{"dataset": "stained colorectal tissue patches (NCT-CRC-HE-100K)", "crop_scale_min": 1, "arch": "preact_resnet", "depths": [2, 4, 4], "mixing": "mixup", "init": "orthogonal", "beta1": 0.9, "alpha": 2, "grad_clip": 1.0, "batch_size": 128, "lr_schedule": "cosine"}
Rows from block 4 of a small image classifier, named by matrix and row number. Rows with one number belong to one channel. Each number is 128 + 24 x the weight over its row's rms, rounded and kept within 0 to 255. All counts start at 0.
After each channel's rows are labels from the 100 images, of 14976, where the channel reaches its highest value: "top examples" is what is common among them. Only what is clearly more common there than usual is listed. The data: stained colorectal tissue patches (NCT-CRC-HE-100K). In brackets: how many of the 100, against the usual share in percent.
# convs0: first 3x3 conv (model.blocks.4.convs.0.weight, 96x96x3x3, each kernel summed), inputs 0-95
# convs1: second 3x3 conv (model.blocks.4.convs.1.weight, 96x96x3x3, transposed, each kernel summed), outputs 0-95

convs0.29 [123 129 112 100 140 157  97 101 149 151  79 107 101  79 149 150 125 134 131 100 131 118  99 136 116 145 129 124  97 157 157 112 146 124 137 144 134  83 124 119 125 135 103 132 109  83 139  71  89 152 148 155 123  96 129 111 109 102  64  96  88  72 145  84 137 116 115 154 143 138 145 152 163 151 131 136 102 105 164 122 142 127 138 102 141 125 110 138 127  94 145 128 119 168 148 119]
convs1.29 [118  96 149  83 138  94 145  94 105 123 139 133 129 158 181 105 135 111 128 132  82 128  93 117 146 102 171 144 135 162  89 139 135  83 130 153 116 132 136 116 121  85 116 143 155 125  90 164 106 106 144 152 113 143  92 163 166 152 115 145 126 114 120 110 151 164 138 116 143  83 133 134 109  95 125 147  91  90 142  86 144  98 139 121 139 122  93 147 120 119 139 126 126 184 119 108]
top examples: tissue: normal colon mucosa (68 vs 8.8)

convs0.44 [113 154 150  92 121 101 119 152 138 112 155 138 141 126 102 166 114 106 127 137 113  96 113 109 117 144 121 116 158 115  96 117 123 143  96 140 116 120 179  90 162 152 162 167 105 131  89 108 114 122  80 133  92 164 135 167 161 132 119 140 125 121 125 129 156 123 119 103 156 109  91 133 112 128 181  88 144 134  85 147 135 117 132 145  86 108 111 116 125  87  70 112 126 162 118 156]
convs1.44 [167 123 109 102 115 105 124 133 100 157 133 127 119 117 100 161 170 187 142 198 126 142 179 104 133 122 138 122  75 125 109 169 135 138 152 134 124 134 130 164 115 136 116 102 118 130 140 138 118 126 133 126 106 127 128 143 120 146 151 131 108  94 182 131 109 143 127 156 156 137 121 139 168  72 159 157 111 151  92  96 147 124 109 155 122 116 175 132  95 136 137 140 153 135 132 168]
top examples: tissue: adipose tissue (47 vs 10.3)

convs0.70 [136 105 155  81 119 116 122 158 132 112  81  77 144 125 109 140 142 131 131 118 151 129 124 149 142  93 137  89 105 132  81 110 100 107  80 139  94 104 129  96 124 130 128 144 113 105 126  88 128 136 112  93 111 147 154 120 131  92 121 108 102 126 125 142  96 184 142 151 124  79 110 134 136 148 147 111 134 100 124 151 130 114 160  89 174 115  78 122 102  95  84 103 131 110 130 104]
convs1.70 [124 115  76 101 157 158 105 112 107 152 138  99 123 105  95 118 159 105 184 151  99 117 136 137  90 140 127 147 104 126 137 160 139 128 124  73 137 155 120  71 169 107 122 123 131 114 172  98 109 126 116 104 135 154 143 135 140 152 121 117 121 119 165 152 107  99 109 149  91 104 115 158 125  72 156 156 143 136 138 124 120 128 133  71 120 164 142 126 164 134 150 139 131 119 130 155]
top examples: tissue: smooth muscle (40 vs 13.3)

convs0.80 [125 130 107 124 127  96 139 150 126 125 133 128 104 120 152 136 120 117 146 106 143 111 141 135 124 150 113 139 130 164 129 135 114 132 130 158 123 115  81 107  93  58 139 154 116 137  81 127 124 123 111 125 155 130 125 112  95 107  55 147 114 173 125 109 105 136 138 142 116 121  62 113 128  84 116 126 133 143 131 131 145 142 104 140  89 110 111 102 143 123 119 149  56 109  57 138]
convs1.80 [ 96 149 133  87 135  99 155 152 149 148 116 133 123 153 124 141 124  87 135 122 149 110 128 145 118 162 148 110 103 115 174 105 164 122 148 137 123 132  58 152 177  96  98 145 108 131 110 142 144 140 143 133 103 166 107  85 110 109 110 146 121 151 123 141 174 133 102 113 101 100 131 118 146 149 118 147 153 158 154 143 144 173 136 137  68 128 150  86 135 114 148 142 113 150 105  94]
top examples: tissue: adipose tissue (90 vs 10.3)

convs0.65 [108 123 125 123  97  92 129  84 126 123 145  90  99 149 118 110  57 111  86 145 141 103 123 108 105 135 110 121 126 117 115 149 114 105 155 168 148  96  70  84 147 134 150 102 125 146 113 155  81 129 108 136 150 132 106 140 137 121 132 116 111 152  74 119 100 138 141 159 110 162 162 106 139 131 120 143 128 150 133 118 154  85 101 164 172 120 113  99 138 127 113 137  86 138 117 125]
convs1.65 [139 147  96 182 142 135 172 152 130 155 150 103 126  57 121 150 111 180 147 134 118 106 151 125 116 140 155  88 131 110 125 113 167 155 150 112 161 115 110 163  89 139 119 114 129 127 137 129 147 164 146  98  87 161 161 107 133 160 139 137 137 111 136 151 134  96 105 135 150 150 156 140 158 129 137 141 127 130 114 113 154 117 133 191 124 136 148 151  93 151 132  88 161 113 129 114]
top examples: tissue: smooth muscle (48 vs 13.3); tissue: adipose tissue (27 vs 10.3)

convs0.59 [124 141 148 121 101 116  86 117 138 118 125 104 126  92 178 130  97 138 132 103 137 150 132 154  93 145  98 120  95 144 132 135 110 161 148 152 160 127 119 116  71 103 128 130 132  90 161 135  83 137 122 116 124 144 124  94 120 131  95 149 108  87 137 127  69 101 113 111  90 164  99 112 139  90 151 131 109 102 130 111 130 125 153 141 101  96 118  70 109 101 114 129 173 163 118 122]
convs1.59 [119 111 171  84 131 122 156 148 122 101 121 169 141 131 128 119 134 132 166 175 160 116 109 134 122 154 149 120 131 160 129 144 113 112 162 130 127 128  91  60 195 118  91 178  98  91  83 116 111 185 126 119 119 150 105 140 157 125 130 171 143 122 106 136 147 148 138 137 123 110 100 143 142 127 144 157 142 130 143 104 174 133 169 142 120 138 126 137 142 137 147 136 115 123 127  98]
top examples: tissue: normal colon mucosa (35 vs 8.8)

convs0.69 [134 159 103 139 150 129 155  96 131 142 135 101 107 151 143 155 127  95 154 122 156 115 151 142 122 151 121 128 136 139  68 157 127 136 157  93 139  98 148 126  98 129 130 121 133 117 103 143 144 101 166 104 142 125 129 143  66 123 122 144 117 146 151 140  69 139  93 101 166 136 138 103  93 117 115  91 116 138 144  61 164 160 136 110 143 134  95 117  81 111 143 172 157 136 134 123]
convs1.69 [153  79 169 109 143 144 123 129 168 150 145 119 124 154 147 126 127 135 108  92  85 157 116 102 115 128 167 114 126 155 163 129  92 155 152 168  78 141 140 171 119 153 123 151 131 122 125  97 107  93  88 146 139 139 159 130 125 120 118 116 141 133 102 131 124 113 139 164 105 162 150 105 105 122 124 154 108 140 146 116 131 141 141 126 160 150  60 162 100 114 120  88 103 174 145 118]
top examples: tissue: normal colon mucosa (49 vs 8.8)

convs0.92 [ 49  93 149 103 164 149 142 140 170 121 116 127 124 125  94 162 124 103 123 123 195 125 151 149 149 105 147 157 143 166 111 130 103 115 145 132 112 109  94 155 125 134 109 142 138 157 117  96 103 120  91 103  85 119 123 120 114 120 114 149 113 108 159 139  98 126 133  87 143 123 128 127 158  73 129 155 154 133 117 137  90 142 164 109 127 106 137 167 149 119 122 122 119 160 144 155]
convs1.92 [135 100 183 138 105 111 131  88  97  94 119 136 135 151 146 108  90 125  60 142 113 116  95 119 131 127 109 120 116 105 140 140 111 108 160 138 152 116 161 172 170 133 147 131 143 151 128 135 143 107 147 123 123 141 113 145 178 126 130 131 142 139  99 102 129 135 137 120 188  94 149 126 107 143  94  98 114 102 142 151 132 142  93 153 138 138 143 132 127  94 172  99 142 157 151  67]
top examples: tissue: normal colon mucosa (82 vs 8.8)

convs0.63 [130  99 151 104  90 126 142 123 141 105 106 106 103 155 142 124 111 138 150  96  95 173 109 119 116 133 132 140 155 126 134  69 115 122 120 105 131 118 140 115 113 123  85 118 113 134 146 136 131 148 105  92 147 181 120 110 112 172 105 186  79 132 118 158  99 145 115 112 103 158 115 123  81  80 147 132 112 117 121 111  81 127 137  94 126  99 113 125 123 156 138  83  90 158 113 143]
convs1.63 [126 125 168  98 141 167 150 128  83 124 131 119 140  72 154 109  80  85 134 129  94 127  82  98  69 119 137  83 128 126 138 137 121 116 109  88 115 138 142 140 156 114 114 127 158 149 143 148 142 140 157 106 128 149 155 106 162  98 140 115 123 123 159  92 105 131 164 132 138 128 106 138 106 115 161 125 104 148 116 161 162 117 116 160 131 113  91 160  97 121  98 151 100 150 143 103]
top examples: tissue: normal colon mucosa (70 vs 8.8)

convs0.75 [ 85 103 118 136 121  45 117 122 138 105 132 136  90  98  62 108 101  82 112 140 110  90 129  78 110 114 107 111 169 111  91 137  99 138 121 130 134 115 155 122  99 123 140 128 111  96  93 114 127 134 112 140 135 153 123 132 101  92 174 148 124 140 109 109 150  99 136 112 144 105 105 114 108 124 118 124  98 140  89 112  97 110  96 124  90  98 126 132 140 106 128 134 135 141  95 120]
convs1.75 [ 96 129 121 128 139 138 148 138  96 164 158 150 143 119  92 140 134 153 155 148 127 111 129 127 126 137 130 144 153 143  86 132 150  75 149 133 163 140 176 164 103 171 125  91 131 133 170 126 121 101 165 150  95 122 137 122 169 152 131 129  95  80 126 142 150 148 135 166 122  87 135 111 131  78 138 137 103 141 104  92 122 132  92 156 156 129 173 117  86 158 144 128 151 149 132 111]
top examples: tissue: adipose tissue (78 vs 10.3)

convs0.95 [130 117  71 105  87 162 120 109 120 120 142 147 109 138 125 125 109  48 110 150 132 106 111 146 151 142 114 147 137  91  92 128  90 126 116 122 105 146 121  71  79 122 134 113 101 117  96 131 104 114 124 129 139 169  91 114  71 155 164 124 119 132 137 111 112 123 111 114 115 128 176 105 117  98 102  95 116 105 126 126 144 124 111  99 133 118 118 109 142 124 130 153 132  69 132 105]
convs1.95 [131  95 138 109 139 141 142 160 184 103 121 137 125 131 138 195 115 114 104 121 207 126 158 130 111 157 165 125 115 122 132 101 111 123  94 144 125  85 145 108 153 133  89 149 128 127  61  96 142 125 140 119 146 159 131  95 119 149 135 132 170 151 102 161 118 107 124 123 150 168 161 114 145 112  95 149 151 117 117 142 162 147 117 140 122 116 140  97 114 141 123 154 115 104 123 147]
top examples: tissue: normal colon mucosa (61 vs 8.8)

convs0.24 [160 119 112 126 110  61 169 112 111 130 117  96 107 124 130 128 155 145 115 124 115 134 140 117 119 124 157 100 134 168  69 122  92 128  97 155  68 154 101 124  78 158 146 158 132 147  88 119 145 133  94 135 170 174 149 176 128 119 126 129 142 154 106  99  98 122 137 138 121 109 140 149 141 129 102 122  97 112 120 149 124 109 115  94 142 114 133  76 131 125 108 154 109 110 140 119]
convs1.24 [114 102 111  59 149 141 113 127 126 115 142 150 154 140  94  96 164  99 130 146 176 133 140  74  98 132  96 105 131 115 158 121 144 111 130 117  99 146 117  98 177 155 109 110 117 147  69 132  93 126 109 129  96 140 106 122 133 134 128 115 114 108 140  88 139  90 108 126 100 119 149 108 158 100 131 183 118 144 120 139 133 146 151  82 148 141 116 154 118 120 117 133 101 102  85 136]
top examples: tissue: smooth muscle (58 vs 13.3)

convs0.55 [101 141 166 137 121 108 136 132 125 127 125 105 113 119 101  92 154 115 153 116 139 130 166  95 136  90 101 128 174  84 143 112 170 115 139 128 115 109 101 136 128 138 127 127 114 134 108 137 140 121 103 105 127 166  94 122 124 133 166 148 118 107 110 106  96  88 144 105 116  81 106  95 118  89 113 141 150 151 131 119  88  86 160 138 121 152  64 128  61 134 102 120  95 138 103 137]
convs1.55 [161 108 133 109 130 150 105 123 110 109  89 148 143  99 122  86 138 111 120 141 128  89 114 137 120 121  41 113 134 152 121 131  98 103  94 122 128 112 100  92 170 139 120 147 109 130 136 141 107 138 152 104 147 142 146 116 154 171 119 126 121 132  72 106  87 135 133 160 146  85 123  92  96 161 162 119 141  93 128 131 133 103 109 154 134 136 159 133 165 117 157  90 126  91 139 126]
top examples: tissue: tumour epithelium (56 vs 15.1)

convs0.89 [125 125 108  88 168 144 137 132 105 116  93 133 114  78 117  83 125 123 130 191 128 121 136 106 141 165 121 122 175  84 125 131 161 105 122 112 119 105 107  84 173 133 130 124 132 133 162 103 126 105 113 142 143 100 166 125 135 126  98 100 116  86 122  99 139 198 105 115  88 112 136 121 140 126 131 123 131 134 135 123 111  99 130 113 152 116 120  93 122 160 123  74 125  96 129  97]
convs1.89 [104 170 150 121 104 110 142  98  97 124 147 131 111 155 127 166 108 136 122 136 121 122 162 154 147 107 133 156 121 103 176  99 102 160 146 130 139 157 116 136 131 131 208 111 123 108 129 128 124  82 132 114 121 137 124 106  98 149 158 164 171 122 149 110 110  56 115 137 131 110 142 171 129 138 122 139 123 145 124 128 140 109 157 124 105 120 119 152 181 107 181 132 157 154 125 146]
top examples: tissue: adipose tissue (29 vs 10.3)

convs0.61 [115 158 117 152  99 143  93 129 109  94 130 136 134 101 141 129 120 112 159  83  98 128  63 152 122 122 122  88 119 142 127 127  97 144 139 111 163 117 118  69 148 138 127 128 125 139  95 155 128 176 137 121 176 159 121 151 131 101 104 155 130 131 138 129 104 101  58 130 115 136 142 114 142 127 130 116 120 121 170  65  97 171 139  99 113 140 120 108 119 149 157 131 149 121 127 103]
convs1.61 [134 104 129 150 119 164 109 161 158 106 167 149 174 149 157 146 140 132  86 132 125  91  88 132 124 113 155  88 130 121 129 146 124 140 180 106 156 104 120 147 110 124 121 119 172 108 144 172  98 111 121 107 116 135 126 152 163  99 126 181 111 149 122 104 125 147 127 113 138 115  96 137 106 103 156 111 101 174 132 154 184 143 169 131 108 146 141 136 155 138 118 134 162 106  97 114]
top examples: tissue: normal colon mucosa (67 vs 8.8)