config.yaml
model: "image classifier"
dataset: "stained colorectal tissue patches (NCT-CRC-HE-100K)"
train_examples: 22605
image_size: 32
crop_scale_min: 1
horizontal_flip: true
targets: ["tissue"]
num_classes: 9
arch: "preact_resnet"
norm: "batchnorm"
hidden_act: "relu6"
depths: [2, 4, 4]
kernel_size: 3
stem: "deep"
avg_pool_shortcut: true
widths: [64, 96, 144]
mixing: "mixup"
loss: "binary_cross_entropy"
init: "orthogonal"
residual_init: "none"
optimizer: "ademamix"
learning_rate: 0.0019
beta1: 0.9
beta2: 0.98
eps: 1e-08
beta3: 0.999
alpha: 2
max_grad_norm: 1.0
max_steps: 26400
batch_size: 128
epochs: 149.5
lr_schedule: "cosine"
final_lr_fraction: 0.05
warmup_steps: 2640
weight_decay: 0.0
Rows from block 4 of a small image classifier, named by matrix and row number. Rows with one number belong to one channel. Each number is 128 + 32 x the weight over its row's rms, rounded and kept within 0 to 255. All counts start at 0.
After each channel's rows are labels from the 100 images, of 14976, where the channel reaches its highest value: "strongest on" is what is common among them. Only what is clearly more common there than usual is listed. The data: stained colorectal tissue patches (NCT-CRC-HE-100K).
# convs0: first 3x3 conv (model.blocks.4.convs.0.weight, 96x96x3x3, each kernel summed), inputs 0-95
# convs1: second 3x3 conv (model.blocks.4.convs.1.weight, 96x96x3x3, transposed, each kernel summed), outputs 0-95

convs0.79 [ 87 144 101 118  81   5 111 100 138 113 118 146 107 120  90 131 131 102  97 126 100 140  83  59 109  88 122 152 168 114  71 114  91 141 127 110  76 149 134 154 106 116 150 203  94 119  59 102 136 158 102 121 146 146 144  73  84 101 139 101 128 152 109 125 135  60 104 100 121  83 112 144  46 128 105 101 118 125 153 153  94 117 114 108  74 119 113  98 121 146  87 127 113 142  98 100]
convs1.79 [ 68 105 158 131 143 106 133 180  90 142 109 181 186  95  51 115 136 161 128 145 156  95  97  53 143 113 121 157 162 130  54  97 135  72  95 116 107 115 189 112 162 135  93  91 170 151 152 132 154  80 131 188  80 123  80 165 154 137 171 126  69 110 144 155 142 132 157 115 140 124 158 111 133  49 129 152 159 164 136 155 119 139  82 130 129 120 140 114  89 153 126 114 113 151  90 115]
strongest on: tissue: adipose tissue

convs0.32 [ 56 106 204 119 186  62  87 138 118  71 132 143 123 127  88 127  43 108 141 134  94 145  87 115 153 170  89 113 122 114  95 123 124 100 149 133  86 126 147  81 134 141  95 119 115 166  86 131  81 150  92 120 138  69 150  84 176 108 114  89 136 116 104 125 182 137 103 139 122  80 105 146 129 155 120 122 190 100 121 190 110 157 117 166 147 157 143  74 140 153 115  63 105 142 155 133]
convs1.32 [ 91 181 122 154  79  98 124 139  92 119 130 184 169 144  97  87 110 207 184 160 128 116 122 176 145 159 114 147 149 138 141  94 152 141 101  77 170 157 167 150 113 119 131 160 119 125 116 169 183 152 145 105 125 142 113 173 109  99 164 144 120 130 107 115  81 169  82 100 138 116  60 155 141 115  96 142  84 166 115 120 105  96 180  93  46 128 220 144  92 114 107 134 132 155 129 105]
strongest on: tissue: adipose tissue

convs0.3 [109 113 109  67 148  99 136 143 126 141 168 105 124  61  94 115  90  37 132 167 121 107 138 130  72  90 165  58  79 123  99 139  99 165 181 127  78  95 123  93 125 136 129 130 104  94 114 130 127 136  88 120  54  79  88  91 122 171  95 135 113  86  97 120 120 102 160  84 153 107 158 148 123  97 103  82  72 139 123 122 119 123 166  95 107 180 103 159  80  78 113 146 162 134 147 123]
convs1.3 [145 113 163 110 129 141 101 118 119  70  68 161 119 178 167 119 161  65  87 156 135 100  99 153 162 123  73 158 125 140  83 139 119  62  73  96 144 156 130 112 178 130 108 171 119 172  82 137 106 100 150 148 132 121 118 126 142 142 122 138 159 155 123 116  80 166 136  95 158  35 176 100  95 113 126 121 123 123 163 176 114  92 105 115 146 124 121 111 231 119 138 147 149 156 161 187]
strongest on: tissue: tumour epithelium; tissue: normal colon mucosa

convs0.13 [ 66 132 109 136 104 162 113 156  86 153 151 141 105 117 140 132 116 107  94 114 109 149 133  87  57  54 105 150 122  93 125 162 159 150 115 164 165  96 148 153 136  79 115 177 172  62  82  95 100 100 109 123 117 118  83 153  98 176  82 126 124 125 116 132  55 109  97  89  94 146 102  80 117 132  96 143  80  82  60 101 111 102  88 139  95 105 178 124 168 121 118 172 182 107 111 115]
convs1.13 [111 138  72 106 148  64 137 103 112 145 134 116 148 170 152 127 109 101 180 113  90 128 103 112 169 112 170 202 144 127  50 101 162  80 104 166 110 169  98 160 139 111 124  98 141 147  88 154 133 186 148 132 114 117  96 129 167 124 182 115 163 155 144 146 152 182 108  86 133  79  93 144  86 146  81 121  57 121 147 135  80  88 128 137 124 114 138 112 121 186  68 131 105 108  78  76]
strongest on: tissue: adipose tissue

convs0.4 [152 150 139 117  83  96  96 123 139 145 195 186 112 108 115 117 159 151 158  71 141 107 138 150 138 149 133 138 140 155 161 128 101 132 167 150 154 161 132  85 144 135 171 168 106 144  95  90  85 142  93 121 198 104  65 117  92 144  97 140 117  81 162  90  81  62 128 170 134 179 135  96 126  74 112 142 139 188 147 124 121 127 129 144 104 140  43  38  86 130 120 138 128 119 149 173]
convs1.4 [ 71  92 137  20 102 138 130 151 150  69  66 175 125 170 112 122 143 126 121 115 146 121 121 143 129 132 151 147 151 108 152  96 115 115 122 124  88 137 121 100 164 104 113 138 105  59 126 117 116 127 165  69  16 151 122 105 148  87 145 168 180 123 104 156 116 174 134  97 163  98 122 154 118 196 130 121 148  88 113 167 164 115 127 111 102 124 128 113 192 126 141 131 142 117 147  61]
strongest on: tissue: normal colon mucosa; tissue: mucus

convs0.14 [125 126 177 160 131  70 146 121 143 137 137  88 120 143 151 112 100  19  90 131 115 117 154 105 180 112 161 125 147 115 131 103 100 148 140 170 112 157  89 126 121 170 104 173 150  89 109 139  86 111 132 113  93 106 135 114 113 109  62 133 160 147 125 137 113  81  95 113 132 117  96 151  93 184 187  95 195 140 110 159 135 120 149 110 130 173 113  45 107 163  98 133  52 180 105 172]
convs1.14 [116 160 151 140 158  77 150 163  86 184 128 141 114 107  88 152 126 237 145 171  96  85 105  91 110 182 144 140 147 164 159  78 171 178 130 146 138 112 144 137  63 123 106 142 114 123 140 160 174 117 147 132 102 193 123 110 147 128 134 131  63 143 179 112 178 156 121 146 134  82 119  82  87  73 105 142 128 156 149 129 171 168 124 115 120 159 132 109  70 173 146 127 118  83 104 119]
strongest on: tissue: adipose tissue

convs0.76 [111 151 105  62 131 132  77 130 172 153 175 119 109 109 103 129 119 141  81 107 155 118 117 148 141 150  95 102  62 151 139 104  86 130 136 110 115 110 128 119 145 144 133 103  88  58  98  74  50 129 125  97  49  75  72 122 125  96 110  79  47  90 136 137 148  44 142 142 103 113 144 154 125 125 111 120 135 151 135 147 165  92 199 126  67 165 139 142 131 154 108 116 146 122 146 123]
convs1.76 [128 122 157  34  80 155 171 185 129 116 103 121 147 141 153 127  78 156 119 155 142 119 132 116  95 118 138 146  83 138  88 115 155  50  84  90 137 102 143 179 173 135 132 140 151  68 104 136 146 145 134 118 138 165 138  87  81 118 122 156 120 158 100 119 123 176 166 148 141  63 143 107 171  98  78 162 170  87 124 111 109  62  63 100 136 110 155 117  91  89 134 140 169 168 138  85]
strongest on: tissue: tumour epithelium; tissue: normal colon mucosa

convs0.84 [148 135  97  89 143 151  84 122 125 143 141 137 156 143  68 149 131  58 114 118 131 137 130 125  86 144  39  88 125  90 111 172 139 106 113 127 116  81 117 104 152 141 110 124 137  99  80 103 124 136 131 116 122 180  11 132 150 108 143  77 103 120  94 168 128 103 140  73 152 144  69  89 101 124 126 101  52  86  73 110 125 142 121  79  96  88 146 112 158 142  87 177 133 109 136 105]
convs1.84 [148  75 132 138 141 121  60 192 179 113  71 143 141 148 176 172  92 132 105 168 147 132 163  99 163 136 159 168 113 178 127 178 145 123 110 146 144 149 145 188 214  93 115 181 201 187  80 106 145 114 129 165 140 164  71 113 187 136 119 190 151 146 120 113 110 178 151 127 137 133 109 113 113 125 131 149  97 105 128 188 134 107 157 134 110  88 146 126 157 127 125 118 145 145 124 102]
strongest on: tissue: normal colon mucosa

convs0.16 [ 98 104 126 163 128  77 103  55 147 105 159 107 145 103  29 130 110  91 161 125 151 188 163 121 205  70 148 122 163 161 122 125 122 139 131 155 134 137  67 123 129 175 157 144 147 109 160  92  90 136  52  65 164  74 103 126  94 164 114 161 100 133 124 117 107 147 175 175 154 141 101 104 122  72 117 130 132 145 137 116  94 157 128 112 149 141 132 153 162  86 155 102 147  83 129 111]
convs1.16 [125 113 119 164 100 165 116  99 122  73 108 121  92 136 147 168  79 159 106 130 211 169 136 163  25 182 120 177  84 121  52 120 132 111 159 178 139 155  88 161 116 153 144 115 154 129 149 155  76 151 126 127 143 115 128 188 138 123  94 142 134 141  86 153 112 133  94 106 129  89 107 156 123 121 121  69 173 120 164  75 124 145 129 136  91  96 177 115  62 120 106  96 121 130 118  85]
strongest on: tissue: adipose tissue

convs0.87 [119 155 142 135  70  90 106 152 132 160 177 144 156  90 140 152 133 109 153  58 172  65 101 126 140 115  74 134 137 139 156 113 106  72 163 139 165  92  55  84  95  71 148 158 116 109 152 117 168 113  95  94 144 115  81 128  99 174 152 121  78 122 144  80  89  97 145  98  85 106 108 102 114  78 105 145  82 108 137  79 153  60 160 129  84 109  75 110  97 169 113 142 115 120 126 121]
convs1.87 [110 116 185 111 120 121 134 149 125  82  53 124 114 186 115  83 148 158 164 153 138 105  87  91 200 174 172 162 143 132 177  95 124  97  90 161  95 172  63 124 142 121 123 179 159 100 116 101 149 154 124 159  89 173 104 136 158  76 165 112 160 131 118 135 132 155 176 142 120 113 133 159 204 136  96 174 164 100 175 142 134 116 147 136 120  89  91 181 176  89 113 141 156 107 117 125]
strongest on: tissue: normal colon mucosa

convs0.19 [106 100 118  66 125 154 158 191 137  83 124 169 132 141  97  49  82 103 141 176 177  81 136  81 112 139 140 133  82  85  94 127 155  82  81 115  99  94 119  85 124 146 112 103 120 185  90 161 135  91 104 136 138 138 146 135 137 117 133  57 105  54  84  92 157 188 119 122  99  73 125  85 150 135 125 132 169 133  93 105 113  74 132 111 143 125 140 118 156 139 109  83 171  85 126 128]
convs1.19 [133 181 152 108 128 114  91 127 103  76  92 169 100 169  89  85 147 124 103 152 122  81  87 147 207 146 117 131  69 122 150  77 103 177  92  86 159 165  77 106 115  97 129 127 101 111  78 149 111 129 150 130 112 137 141 146  89 144 146 181 153 159 134  85  93  95  97 142 196 116 142 157 109 110 115 151 145 143 218 147 161 108  79 148  93 138 111 134 189  95 189 120 128 125 102 133]
strongest on: tissue: tumour epithelium

convs0.17 [120 150 123 130 123 148 124  95 109 117  86  95  93 130 117 137 115 114  87 129 146 151 125  98  93 106  98  99 133 117  88  83  96 136 112 171 167  52 139 114 143  99 136 163 124  88  89  59 103  91  86 111 135 175 116 123  81  57 129 149  58 132 139 173 125 103 175  52 149 133  76 129  88  98 150 100 175 111  59  91 100 150 147  62 128 100 147 125  93  60 108 128 122 135 108 134]
convs1.17 [103 142 177  26 151 179 193 105  55  95 158 167 146 134 126 129 114  90 119 110  86 157 147  91 100  99 122 146 148 150 109 140 187  75 171 170 150 120 169 142  60 155 128  77 159  95 133 174 163 121 115 121 110 111 127  75 130  87 180 132 118 113 156  83 129 148 134 176 169 128 140 126 129 148 110  99 149  93  74 165  90 128 133 134 134 135 144 103 102 171 102 147 181 131 139 123]
strongest on: tissue: normal colon mucosa

convs0.34 [120 104 130 110  87 135  93  99 144  92  81 100  62 161 140  86 138 120 142 118 122 111  74 172  74 108  83 179 101 167 127 123 160 123 136 101  81 142 107  94 137 121 123 136 123 198 130 158 114 116 103  65 107 134  44 105  99 110 112  60  87 148 126 120  66  95  99  95 175 104  98  76  83 108 146 129 137 108 156  89 124 135 106  42 103 127 105 116 145 116 131 116  84 127  86 109]
convs1.34 [149 113 178 129 173 129 122 136 154 122 127 152 148 101 148 192 137 132 165 114 127 155 133 104  89 177 154 119 109 146 150 100 113 104 110 165 151 106 131 143 178 138  93 196 120 113  87  87 124 192 153 168 151 198 158 166 152 173 166 140 136 197 129 178 133 109 165 105 174 186 142 199 123  84 142 145 161 139  64 142 158 165 190 140 142 132  93 172 131 159  84 131 120 140 161 142]
strongest on: tissue: tumour epithelium

convs0.28 [149 114 116  79 103 154 140 109  79 127 138  71 105  56 142 145 100 112 123 154 131  87 155 139  81 160 109 124 117 117  97 111  48 123 133 200 161 139  31  96 115 121 109 137 119  46 109 111  96 171  91  92  89 103 160 154 171  76 106 102 125 160 128 126 118 115 101  93 139 125  99 116 128 143 120  91 170 110 102 102 139 170 164 144 177  61 101 133 100 108 101 137 121  97 112  83]
convs1.28 [133  93 141 138 172 155 161 127 109 144 125 135 130 133 157 195 135  53 161 162 132  81 164 179  70 168 150 159 144 126 143 110 117  78 127  97 147 118 118 122 171 134  74 150 168 110 139 113 145 155 150 105 154 158 142  92 167 105 143  75 168 179 136 202 123 132  99 169  85 118 120 168 183 138 145 122 229 124 121 150 167 171 139 130 154 115 127  61 165 147 133 143 127 149 175 138]
strongest on: tissue: adipose tissue

convs0.33 [103 114 129 115 172  80 169 167 163 146 114  73 130 107 112 199 141 178 119 129 165  66  93 194 108 145 153 154 129 151 106 144 102  78  88 116 135 130  88 158 137 124 100  98 161 157 109 131 148  90 106 140 101 186 120 154 131 173 127 178 133  87 163  82 146 150 148  99  51 114  67 164 170 113 150 144 119 100  74 175 113 126 170 190 121 107 130 156  87 129 179 116 147 143 136 122]
convs1.33 [174 109 128  66  84 135  84 117  75  81  77 113 132 147 172  74 130 112 100 152 143 105 117 160  92 130  57 137 105 144 159 112  78  75  81 121 136 100 161 114 199 131 144 100 106 128  76 136 170  92 159 148 132 156 162  93 140  83 133 131 185 151  93 103  76 144 184 166 143  86 117 173 163 140 136 131  76 117 151 165 145 107 111 178 111 153 178 116 132  80 141 130 144 155 132 130]
strongest on: tissue: normal colon mucosa